From a checkpoint of a small self-supervised audio encoder (BEST-RQ): 90.4 epochs.
Rows from block 5 of a small self-supervised audio encoder (BEST-RQ), named by matrix and row number. Rows with one number belong to one channel. Each number is 128 + 32 x the weight over its row's rms, rounded and kept within 0 to 255. All counts start at 0.
After each channel's rows are labels from the 100 clips, of 14848, where the channel reaches its highest value: "strongest on" is what is common among them. Only what is clearly more common there than usual is listed. The data: acted Russian speech (Dusha). In brackets: how many of the 100.
# convs1: first pointwise conv (model.blocks.5.convs.1.weight, 288x288x1), inputs 116-173
# convs3: second pointwise conv (model.blocks.5.convs.3.weight, 288x288x1, transposed), outputs 116-173

convs1.160 [130 173 128 131 132 109 130 128 126 128 123 220 141 107 129 129 127 118  91 121 119 130 128 128 100 128 140 128 126 130 119 223 126 120 136  80 131 127 121 128 136 142 195 128 162 130 126 127 128 125 128 122 130 176 118 134 127 128]
convs3.160 [128 142  20 127 111 123 112 129 125 121 131 255  95 118 129 142 142 120 121 128 125 147 128 127 129 126 126 158 128 145 135 128 143 101 131 110  65 129 118  92  80 130 126 125 129 121 130 130 129 135 113 132 132 128 129 128 127 185]
strongest on: emotion: angry (51)

convs1.179 [121  38 117 128 135 128 127 128 129 128 114 112 124 185 154 132  92 127 124 128 112 143 128 139  58 143 128 133 139 129 140 199 120 133 128 142 141 150 110 128 126 129 128 101 127  90 134 133 134 106 136 122 148 135 128 128 124 129]
convs3.179 [150  92 121 136 157 128 128 142 131 178  85  50 131  96 125 125 127 155 123 133 128 105 129 139 135 109 126 137 132 104 128 159 126  65 129 127 123 140  89 165 170 124 127 131 137 153 129  61 117 144 129 167 131 112 124 109 127 128]
strongest on: emotion: neutral (65)

convs1.30 [114 146 126 130 122 140 103 129 128 130 117  97 127 129 122 131 131 142 149 128 125 124 189 112 127 133 132 130 133 130 136 129 129 131 156 135 128 101 116 126 111 122 114 124 128 128 131 128 157 126  90 128 143 147 129 150 124 128]
convs3.30 [ 57 129 128 129 128 134 134 129  57 115 129 126 113 128 129 155 131 128 103  66 140 140 118 127 135 133 135 111 129 102 133 127 120 252 179 121 138 128 104 128 131 107 108 133 172 219 143 122 127 133 129 132 130 142 218 126 127 128]
strongest on: emotion: angry (40)

convs1.162 [122 146 147 127 149 129 149 128 177 129 131  92 137 125  98 126 128 128 146 114 130  82 143 124 131 128 128 123 137 121 130 118 128 169 128 110 127 154 109 127 113 157 127 128 255 127 137 127 127  49 118 121 115 133 135 129 128 128]
convs3.162 [ 99 126 149 153 127 129 128 115 131 122 190 136 128  72 125 143 129 125 162 137 120 160 125  85 170 128 215 125 133 184 113 131  92 131 127 104 139 118  78  93 130 129 128 129 128 128 144 255 127 129 127  84 130 125 125 131 134 130]
strongest on: emotion: angry (40)

convs1.187 [128  92 125 129 127 126 156 189 127 130 128 133 129 117 105 137 112 133 129 132 140 132 126 213 114 117 163 157 132 129 121 124 128 127 132  98 112 134 128 129 143 131 126 129 113 128 128 130 128 133 124 131 128 123 135 104 123 132]
convs3.187 [139 123 130 119 128 135 130 174 128 129 126  79 117 129 131  87 155 133 132 183 128 114 122 129 110 107 127 127 126 124 157 128 124 125 100 147 123 128 131 142 189 129 191 130 111 106 126 125 108 120 130  92 128 123 128 119 127 129]
strongest on: emotion: angry (50)

convs1.193 [112 204 129 126 110 126 128 118 128 128 112  98 255 128 109  92 127 110 124 149 131 128 128 161 130 145 125 233 131  44 130 129 128 126 194  87 126 128 128 128 164 155 124 125 128 120 133 122 128 127 126 121  89 122 129 128 128 191]
convs3.193 [144 117 129 131 117 146 125 129 133 127 129 128 142 127 127 149 128 129 128 123  85  79 127 128 129 131 126 128 125 128 156 110 125 128 167 131 170  62 120 132  39 129 151 128 135 128 108 128 133 147 118 111 138 132 128 128 137 130]
strongest on: emotion: angry (39)

convs1.124 [147 192 133 132 151  81 121 155 126 129  95 105 131 141 129   0 128 128 127 146 128 131 123 148 137 123 128 128 134 140 128  89 129 134 124 252 124 184 128 130 137 130 128 127 155 125 126  59 129 123 134 150 105 126 132 128 128 128]
convs3.124 [126 127 129 124 127 119 255 131 124 127 147  68 120 133 127 133 130 128 123 124 140 177 143 127 127 132 145 126 148 110 126 129 127  56 132 129 126 133 129 126 128 125  73 129  96   5 126 128 191 135 166 154 101 137 131 123 128 128]
strongest on: emotion: angry (48)

convs1.184 [255 141 127 128 131 151 128 103 121 128  86 117 125 136 113 133 123 168 135 131 128 122 126  52 142 130 130 129 127 143 128 122 127 128 129 115 130 128 128 136 128 128 109 129 201 117 128 143 122 128 128 127 131 112 126 127 129 129]
convs3.184 [ 73 151 122 127 128 128 128 128 128 126 104 226 112 137 133 162 128 129 160 124 135 127 125  78 130 155 128 128 138 123 109 138 128 182 120 128  29 121 136 136 122 127 106 125 126 128 112 129 128 128 127 124 131 131 131 130 118 130]
strongest on: emotion: angry (68)

convs1.177 [128 135 128 128 124 128 126 132 209  60 155 136 147 128 130 136 183 131 123 148 126 127 114 116 109 131 167 129 127 133 170 128 142  98 106  94 101 124 119 129 129 132 128 129 128 159 128 132 119 129 127 135 135  71  88 129 135 125]
convs3.177 [121 131 130 153 135 136 115 135 128 151 126 144 129 128  98 133 126 128 160 126 197 124 129 119 143 128 107 125 130 187 125 128 116 147 135 132  94 135 122 143 135 129  95 128 202 153 121 209  55 122 129 116 128 128 130 135 129 127]
strongest on: emotion: positive (48)

convs1.241 [127 129 126  99 128 126  70 161 115 128 153 142 121 128 123  66 129 128 127 138 129 130 129 113 170 125 192 128 122 110 129 126 128 126 118 128 128 125 128 131 123 128 128  61 127 129 134 126  88 117 102 126  95 128 118 122 122 128]
convs3.241 [ 70 134 113 123 127 128  55 129 131  86 163 128 203   0 104 143 138 136 121 129 122 134 126 120 108 127 139 140 140 129 131 128 106 128 121 128 130 141  96 136 128 131 128  97 128 126 132 105 128 204 131 119 110 134 123 109 120 143]
strongest on: emotion: positive (58)

convs1.6 [127  92 137 125 153 127 129 120 123 128 185   0 124 132 107 126 130 128 129 128 128 128 167 128 127 112 127 111 128 128 145 120 129 128 133 129 127 110 134 128 130 128 127 115 102 128 154 112 132 124 128 122 119 186 121 112 157 127]
convs3.6 [128 130 161 129 127 127 130 172 128 128 128 182 137 143 153 128 126 215 128 127 119 127 129 123 128 128 127 220 130 130 135 128 130 154 128  84 128 133 128 122 126 128 108 118 128 128 139  99 123 135 129 124 112 169 129 127  76 143]
strongest on: emotion: angry (41)

convs1.51 [123 177 116 128 141 132 126 123 139 128  94 182 134 161 130 128 132 125 151 123 128  67 127  76 131 137 129 127 129 139 140  67 144 127 122 130 127 169 161 129 119 129   6 127 129 125 128 119 128 108 128 127 133 133 129 126 128 128]
convs3.51 [109 126 133 109 131 118 197 186 129 129 146 205 128 128 120 125 114 138 132 123 132 128 154 138 151 165 106 101 120 125 150 110  91 133 232 134 127 150 123 132   0 118 123 130 128 217 135  95 114  91  75 125 125  61 128 130 129 126]
strongest on: emotion: angry (45)

convs1.100 [116 131  98 124 130  99 137 128 131 128 127  89 141 183 121 124 119 128 133 128 139 123 128   0 128 157 132 126 155 129 146 128 122 128 112 133 110 155  75 142 168 135  84 127 116 137 125 157 186  26 130  86  81 255 255 124 193 128]
convs3.100 [130 147 145 135 173 129 120  95 129 136 201 128 124  68  95 128 128 129 223  70 210  84 141 122 220  74 194  61  92 120 163 128 161 128 123 130 104 126 101 126  38 117 128  86 128  93 126  29 128 127 122 147 121 127 126 130 138 124]
strongest on: emotion: positive (42)

convs1.221 [ 14 129 128 124 165 133 133 124 144  95 113 114  95 119 147  81  83 125 126 128 119 108 139 120 129 126 119 178 121   0 117 126 128 129 129 127  97  83 128 125 100 134 177 123 128 138 128 130 150 139 128 120 115 148 128 161 133 113]
convs3.221 [137 117 126 121 255 131 128 124 149 130 127 122 130 128 134  97 128 109 116 128 121 207 130 143 128 132 119 184  90 126 159 113 133 122 146 129 128 114  97 129 140 101 123 128 127 134 186 128 124 129 128 125 164 124 124 119 126 128]
strongest on: emotion: angry (42)

convs1.65 [128 124 138 144 127 138 131  67 142  79 104 128 142 128 101 131 132 129 106  81 124 128 117 127 128 128 130 130 130 132 131 127 128 112 162 130 126 128 128  36 128 141 127 126 121 126 129 115 118 131 132 127 105 128 133 130 106 128]
convs3.65 [119 118 123 127 125 125 255 132 128 128 241 132 148 128 132 128 136 126 129 128 138 129 106 129 126 128 220 128 125 127 144 128 138  67   2 135 128 129 134 134 121 116 115 127 131 126 130 129 135 151 128 128 130 240 134 138 112  80]
strongest on: emotion: neutral (63)

convs1.213 [246   0 125 126 127 130 166 122 109 127 129 161 152 143 138 125 120 145 137 130 127 154 125 128 134 124 130 130 128 147 136 141 128 125 108 148 137 125  86 133 130 133  84 148 242 123 140 131 151 128 135 128 123 130 133 132 136 127]
convs3.213 [ 58  69 107 113 129 142 129 122 130 127  84 178 133 128 128 128 129 126 102 121 110 128 129 118 137 128 122 115 128 124 121 128 126 189 129 126 104 129 115 100 128 129 173 128 127 128 136 126 128 127 119 128 116 127 128 145 136  73]
strongest on: emotion: angry (49)

convs1.210 [124  76 191 122 130 133 130 103 128 128 128 131 128 127 139 128 129 133 128 126 123 127 111 117 129 132 128 102 128 127 190 117 113 126 127 118 126 127 136 128 128 123  90 139 129 128 128 131 116 118 126 115  77 130 129 138 132 128]
convs3.210 [119 117 135 125 128 130 142 113 134 134 143 146 115 128 128 128 129 128 131 167  98 130 136 150 131 138 149 120  99 128 108 126 137   0 136 112  93 139 124 128 131 129 132  47 154 130 126 128 128 111  95 130 107 128 127  84 126 127]
strongest on: emotion: angry (47)

convs1.205 [126 129 128 153 133 120 127 121 138 127 127 133 134 190 128 129 119 128 128 133 128 255 126 130 130 189 164 138 158 117 140 128 125 142 176 120 130 123 133 131 129 135 135 127 160 142 127 124 128 116 146 144 127 128 123 128 119 129]
convs3.205 [128 129 175 119 137 138 124 151 128 133 110 132 156 121 128 136 124 133 129 134 125  64 128 140 139 134 164 151 255 112  84 132 129 124 119 128 125 125 107 118 128 128 127 130 249 105 127  95 130 129 157 128  82 129 122 177 114 128]
strongest on: emotion: positive (39)

convs1.194 [127 132 130 141 116 186 137 124 130 128 128 128 123 123 125 255 132 130 129 124 125 125 117 130 116 128 245 128 128 131 126 129 127 128 133 174 129 163 122 151 131 129 129 101  77 230 128 128  87 198 130 134 174 105 130 234 255 125]
convs3.194 [128 127 135 142 127 121 140 125 121 134 127 118 142 125 108 100  31 128 119 128 137 145 121 128 148 140 132 120 128 126 150 132 124  41 126 127  92 128  92 133 102 125 118 125 154 135 126 121   0 156 111 130 126  86 122 158  89 130]
strongest on: emotion: neutral (66)

convs1.89 [128 134 125 128 168 133 103 125 128 128 126 140 128 125 128 127 128 128 123 130 128  63 128 113 147 128 126 126 124 127 149 129 126 128 173 128 144 128 156 130 128 128 122 124 133 133 126 129 128 167 131 128 127 121 136 127 130 128]
convs3.89 [ 31 111 130 128 127 128 138 119 132 180 123 117 128 115 110 129 130 128 128 168 101 123 131 255 125 137 131 122   9 230 128 159 133 102 132  16 115 128 123 128  80 150 127 142 124 116 127 139 136 127 110 124 114 127 125 130 100 127]
strongest on: emotion: neutral (66)