config = dict(
    train_examples=26041,
    input='log_mel',
    activation='relu',
    stem='single',
    init='orthogonal',
    momentum=0.95,
    steps=9200,
    final_lr_fraction=0,
)
Rows from block 3 of a small self-supervised audio encoder (BEST-RQ), named by matrix and row number. Rows with one number belong to one channel. Each number is 50 + 10 x the weight over its row's rms, rounded and kept within 0 to 99. All counts start at 0. After the name is the row's rms in percent of the matrix's.
After each channel's rows are labels from the 100 clips, of 14848, where the channel reaches its highest value: "top examples" is what is common among them. Only what is clearly more common there than usual is listed. The data: acted Russian speech (Dusha). In brackets: how many of the 100, against the usual share in percent.
# convs1: first pointwise conv (model.blocks.3.convs.1.weight, 192x192x1), inputs 96-191
# convs3: second pointwise conv (model.blocks.3.convs.3.weight, 192x192x1, transposed), outputs 96-191

convs1.94 141:50 43 55 50 52 49 50 50 50 59 49 50 66 50 51 49 50 49 50 50 51 50 50 52 50 50 50 49 52 50 49 50 42 71 50 36 49 50 46 50 51 50 44 47 50 50 50 50 49 50 50 42 55 52 37 50 51 50 43 50 49 51 50 52 50 50 51 50 50 51 50 50 48 50 50 55 44 50 48 50 49 50 51 50 49 47 70 50 48 49 50 56 50 36 00 50
convs3.94 094:50 51 49 46 48 48 57 50 41 50 49 38 46 50 55 50 50 50 25 47 50 37 30 50 50 52 50 47 47 42 53 52 50 49 50 49 50 61 50 07 31 51 51 47 59 49 52 54 50 47 47 50 50 50 53 47 50 49 49 49 84 36 90 31 61 51 51 50 42 50 50 50 57 50 49 42 57 54 48 50 86 50 50 51 49 50 50 50 51 65 49 42 54 56 00 50
top examples: emotion: neutral (60 vs 35.9)

convs1.141 106:50 28 56 63 50 68 16 54 40 52 43 49 51 52 50 50 50 50 66 54 50 55 50 51 50 50 47 50 39 51 50 35 50 51 50 52 50 54 50 54 71 53 44 52 42 57 47 40 48 49 51 50 48 65 46 50 46 50 50 50 50 49 50 50 52 50 49 54 64 47 50 56 61 74 36 50 71 71 50 62 63 50 50 48 50 50 51 45 49 53 47 51 51 50 50 50
convs3.141 168:50 48 49 76 50 50 50 51 09 50 50 53 50 52 52 48 50 50 48 22 51 50 50 46 53 48 55 69 45 50 52 30 50 50 47 50 51 50 50 50 53 50 51 49 50 50 55 50 57 68 64 52 50 50 49 40 76 52 52 50 52 51 50 63 50 50 49 47 54 51 50 50 50 68 32 48 50 47 43 45 50 43 49 53 70 46 66 50 50 53 48 52 50 50 50 74
top examples: emotion: angry (44 vs 18.8)

convs1.105 027:47 51 57 50 49 99 79 49 30 50 49 50 51 57 50 35 37 50 42 48 50 46 52 39 57 51 50 50 51 30 45 50 52 49 50 50 52 46 45 56 50 50 51 49 66 54 81 62 46 50 49 48 50 50 49 51 39 52 40 54 55 50 51 49 50 49 53 55 40 49 47 52 83 50 50 49 36 49 50 49 50 51 55 61 57 50 49 23 56 50 50 50 49 49 49 50
convs3.105 020:50 50 32 43 51 48 50 50 50 53 50 50 26 48 50 50 50 50 50 47 49 50 50 45 50 95 50 58 49 50 51 53 50 51 54 44 50 50 50 53 50 55 53 50 50 50 18 50 50 50 50 49 55 50 50 50 50 40 50 50 50 43 39 50 46 43 51 50 50 47 47 50 51 49 43 50 50 50 50 50 50 50 50 50 46 50 50 49 50 43 52 39 49 54 49 50
top examples: emotion: neutral (63 vs 35.9)

convs1.56 088:49 50 49 51 49 31 52 51 46 50 50 53 41 04 54 49 51 17 50 48 64 54 50 49 42 50 51 50 49 49 55 66 49 48 49 52 53 50 48 49 53 53 50 50 50 52 50 50 50 38 59 52 51 49 50 40 60 33 50 50 62 49 37 51 50 46 48 52 48 48 68 36 31 25 50 37 50 56 59 50 50 50 68 54 39 50 49 49 51 50 55 50 49 51 50 50
convs3.56 077:51 50 49 46 50 42 37 46 58 50 30 45 50 51 47 49 67 77 59 51 45 50 50 50 87 49 51 44 41 51 34 51 50 51 85 66 56 49 50 50 49 54 43 50 45 92 49 40 50 50 37 74 50 49 50 55 55 50 61 57 35 44 57 56 50 51 53 49 38 55 60 48 55 49 66 50 38 50 50 43 68 44 57 50 49 50 52 50 50 30 49 12 50 46 39 51
top examples: emotion: neutral (61 vs 35.9)

convs1.100 122:50 37 47 51 50 54 49 65 48 10 53 50 50 40 50 67 49 50 51 99 50 44 48 46 51 50 47 49 55 50 55 60 50 60 46 56 50 60 50 50 50 39 47 49 50 24 50 50 67 50 50 48 50 45 47 49 50 49 50 49 50 50 50 50 52 54 50 50 52 47 51 49 48 50 25 50 50 49 49 54 50 52 50 20 50 51 51 49 22 52 48 40 59 50 50 49
convs3.100 107:48 50 50 50 50 50 50 50 49 45 50 50 50 50 49 59 50 55 37 51 50 37 49 50 41 50 53 51 76 52 54 46 50 48 49 47 59 49 49 70 53 50 50 47 50 50 53 36 50 50 50 50 65 49 49 51 65 50 49 53 50 20 40 50 44 50 55 00 48 50 50 50 50 31 54 50 50 51 51 51 50 50 48 53 45 51 48 50 50 50 49 30 50 51 50 39
top examples: emotion: angry (43 vs 18.8)

convs1.185 101:50 45 48 00 38 52 49 49 50 50 51 48 50 46 47 86 50 38 50 40 50 55 51 49 50 51 49 54 43 50 51 41 50 50 56 50 50 50 99 48 50 49 51 42 50 31 50 53 50 46 49 33 29 51 47 53 50 53 50 48 50 60 50 51 42 52 50 54 50 50 48 50 51 50 52 47 50 50 54 61 51 50 51 48 50 50 49 50 50 58 47 48 51 50 49 64
convs3.185 118:46 63 50 00 51 48 55 50 48 49 49 75 47 50 52 52 50 52 57 68 52 53 50 54 51 50 55 50 00 51 50 50 65 50 51 49 50 50 50 54 47 51 50 52 51 51 50 50 55 50 50 44 49 51 46 31 49 36 50 52 57 50 35 49 40 50 50 53 50 49 50 61 50 50 50 50 49 49 50 52 58 49 50 50 46 51 63 50 61 48 26 50 51 41 48 50
top examples: emotion: positive (42 vs 18.4)

convs1.49 097:50 63 50 50 51 50 59 29 51 50 50 50 40 48 50 50 99 43 56 50 47 52 50 58 52 50 50 52 52 31 50 55 07 50 58 37 53 52 50 50 50 50 50 53 50 51 50 51 49 64 60 57 45 50 14 34 54 49 51 39 53 50 50 50 47 99 48 51 50 50 43 29 51 47 48 50 55 32 50 49 40 63 51 50 53 53 50 54 50 51 54 50 49 50 37 49
convs3.49 074:48 49 47 52 51 48 49 53 50 71 51 45 44 54 65 54 44 52 37 48 50 42 50 52 62 45 58 50 50 53 50 50 46 50 50 38 46 50 53 50 50 46 35 48 48 50 49 50 52 00 51 50 47 50 51 44 62 51 50 48 37 55 49 54 49 54 50 43 50 57 49 48 72 50 51 50 49 42 46 49 51 22 50 75 58 51 49 49 50 44 56 49 65 22 50 49
top examples: emotion: neutral (61 vs 35.9)

convs1.174 099:50 44 49 61 50 65 50 50 50 48 51 41 49 51 44 49 66 51 51 50 49 51 51 54 42 52 50 50 69 50 82 51 51 51 51 50 51 47 22 50 42 69 46 49 49 47 50 54 52 76 50 49 73 51 50 49 50 50 50 50 50 58 51 56 50 50 50 53 50 49 49 50 49 49 51 81 51 51 50 61 48 50 41 54 51 67 56 49 52 50 50 58 49 48 46 50
convs3.174 143:52 50 52 51 50 50 51 69 49 50 71 56 44 54 50 50 50 51 58 61 57 49 52 51 51 50 50 50 38 63 49 99 50 50 54 50 52 53 55 63 99 48 62 44 52 46 51 50 50 52 50 44 50 51 51 50 69 50 51 50 51 54 51 50 50 38 50 50 72 50 49 48 50 52 48 50 50 50 51 53 28 51 57 50 50 50 50 50 50 49 50 52 57 51 51 51
top examples: emotion: neutral (62 vs 35.9)

convs1.177 068:50 49 50 50 57 69 50 50 50 50 41 49 24 49 43 54 56 51 50 50 35 43 50 50 47 50 51 54 50 45 50 52 50 51 53 48 51 49 50 53 50 48 56 99 53 49 49 49 51 50 50 52 37 51 99 44 50 57 72 57 05 51 50 50 49 56 52 50 50 50 49 50 50 83 51 29 50 50 55 32 48 52 48 50 50 40 50 51 49 50 59 34 50 50 45 55
convs3.177 064:42 51 50 50 50 50 49 54 48 50 59 54 50 50 51 71 50 46 50 50 56 48 50 44 46 51 51 48 49 70 54 52 29 50 50 50 51 50 29 50 54 50 50 11 55 33 47 43 50 49 14 59 52 60 50 50 51 51 45 50 50 51 50 50 49 61 58 50 65 46 48 49 51 93 47 50 50 52 50 50 53 49 47 50 49 53 46 49 51 49 54 52 49 49 49 54
top examples: emotion: positive (51 vs 18.4)

convs1.52 068:53 50 83 49 54 45 50 55 52 37 50 47 50 49 40 25 52 57 45 54 50 62 51 50 50 48 49 50 49 49 55 50 39 50 50 50 50 51 50 39 50 56 47 54 47 49 80 48 48 49 54 50 55 61 49 56 48 50 49 50 55 49 46 44 50 48 59 50 50 50 50 57 66 54 52 50 50 52 50 53 55 50 40 53 48 54 51 50 50 57 50 69 46 91 69 50
convs3.52 062:50 48 50 48 50 15 50 62 49 50 52 50 50 50 49 50 35 47 51 50 50 50 69 40 38 47 50 39 50 47 50 58 50 17 50 51 34 44 47 53 50 33 50 50 50 47 48 51 40 50 44 50 46 50 47 46 53 65 53 55 58 43 50 48 50 49 50 40 49 50 25 49 51 43 50 49 49 65 59 61 49 49 51 49 51 37 50 50 50 50 41 47 46 44 50 50
top examples: emotion: neutral (64 vs 35.9)

convs1.44 109:50 50 00 50 37 50 48 50 50 50 50 51 45 67 47 51 50 49 47 50 47 51 50 00 49 32 50 50 49 58 54 50 49 50 50 35 71 23 56 52 51 50 51 50 49 54 51 55 50 85 50 50 50 49 50 39 46 50 51 50 50 48 77 52 50 46 49 61 49 50 57 51 47 50 52 49 45 49 40 49 44 46 50 42 46 50 51 46 50 65 49 50 44 46 50 50
convs3.44 097:46 50 99 48 56 49 65 50 51 50 66 53 43 58 44 49 53 53 50 52 50 41 50 50 49 51 50 50 50 50 52 50 50 57 49 50 51 41 65 49 50 65 50 51 52 50 48 53 50 43 50 54 49 61 49 42 49 50 50 50 60 51 53 49 50 48 58 50 38 50 51 52 61 40 55 50 50 47 51 50 49 50 58 51 51 51 52 53 55 56 50 50 52 50 51 51
top examples: emotion: neutral (61 vs 35.9)

convs1.116 134:50 50 50 50 53 49 50 46 43 50 50 50 47 52 51 51 58 50 49 45 50 53 49 19 47 49 46 54 51 47 47 50 50 50 50 47 50 46 50 55 69 50 50 50 49 68 50 35 50 51 50 58 50 49 54 50 51 50 51 50 50 78 40 50 50 49 50 49 49 46 50 52 49 52 50 48 49 52 47 50 51 57 59 50 50 50 24 52 47 51 46 53 48 50 50 46
convs3.116 168:52 53 51 52 49 49 50 59 99 51 65 50 61 50 50 50 55 43 49 52 50 53 74 50 50 50 46 51 50 64 50 44 69 50 48 49 51 50 48 43 38 46 50 50 47 50 48 50 48 49 52 36 50 50 49 45 52 57 49 50 51 56 51 35 48 53 50 44 50 47 50 50 51 51 90 52 50 52 47 44 82 50 50 52 47 50 50 50 50 51 50 52 49 50 52 50
top examples: emotion: neutral (64 vs 35.9)

convs1.112 148:50 46 50 45 61 50 54 50 50 51 56 50 50 60 51 49 49 50 47 45 50 49 51 49 50 50 50 50 51 50 50 49 48 58 51 33 45 51 50 71 51 45 51 40 45 50 50 53 50 50 55 50 57 44 48 48 50 53 50 50 50 29 46 49 52 50 50 51 43 51 50 54 52 49 51 49 44 50 50 48 52 37 99 48 49 50 52 50 50 51 45 49 50 52 55 51
convs3.112 106:48 33 55 51 50 47 49 56 49 49 88 55 49 50 33 46 50 55 53 54 50 50 50 47 47 44 50 54 50 50 54 46 39 50 50 48 48 49 50 43 50 15 47 45 49 45 51 50 48 50 50 50 49 50 46 49 50 54 50 67 50 35 50 49 50 31 50 57 59 51 51 50 53 50 47 49 50 55 50 61 49 57 47 50 55 51 60 48 53 51 53 56 53 51 52 51
top examples: emotion: positive (55 vs 18.4)

convs1.183 109:28 50 49 09 49 50 52 50 45 50 50 55 50 55 41 50 53 50 51 51 51 46 48 51 50 59 46 50 50 51 50 45 48 50 53 50 59 52 50 99 50 50 46 47 44 50 52 47 52 53 54 51 46 51 50 47 53 48 51 50 73 55 50 50 61 50 51 46 52 52 50 51 50 50 50 99 52 51 50 55 49 48 52 51 45 50 74 51 50 50 69 50 51 44 50 51
convs3.183 205:50 48 50 49 50 30 50 50 50 51 50 48 45 50 22 50 50 33 50 46 50 47 50 48 44 50 49 49 45 59 33 50 51 50 51 55 50 48 59 54 50 50 50 50 50 50 43 61 42 41 55 50 49 47 49 50 50 50 50 50 51 45 45 46 50 50 50 53 49 42 48 50 50 53 50 37 49 51 50 50 49 50 50 50 50 50 49 49 50 48 43 50 50 50 56 50
top examples: emotion: neutral (60 vs 35.9)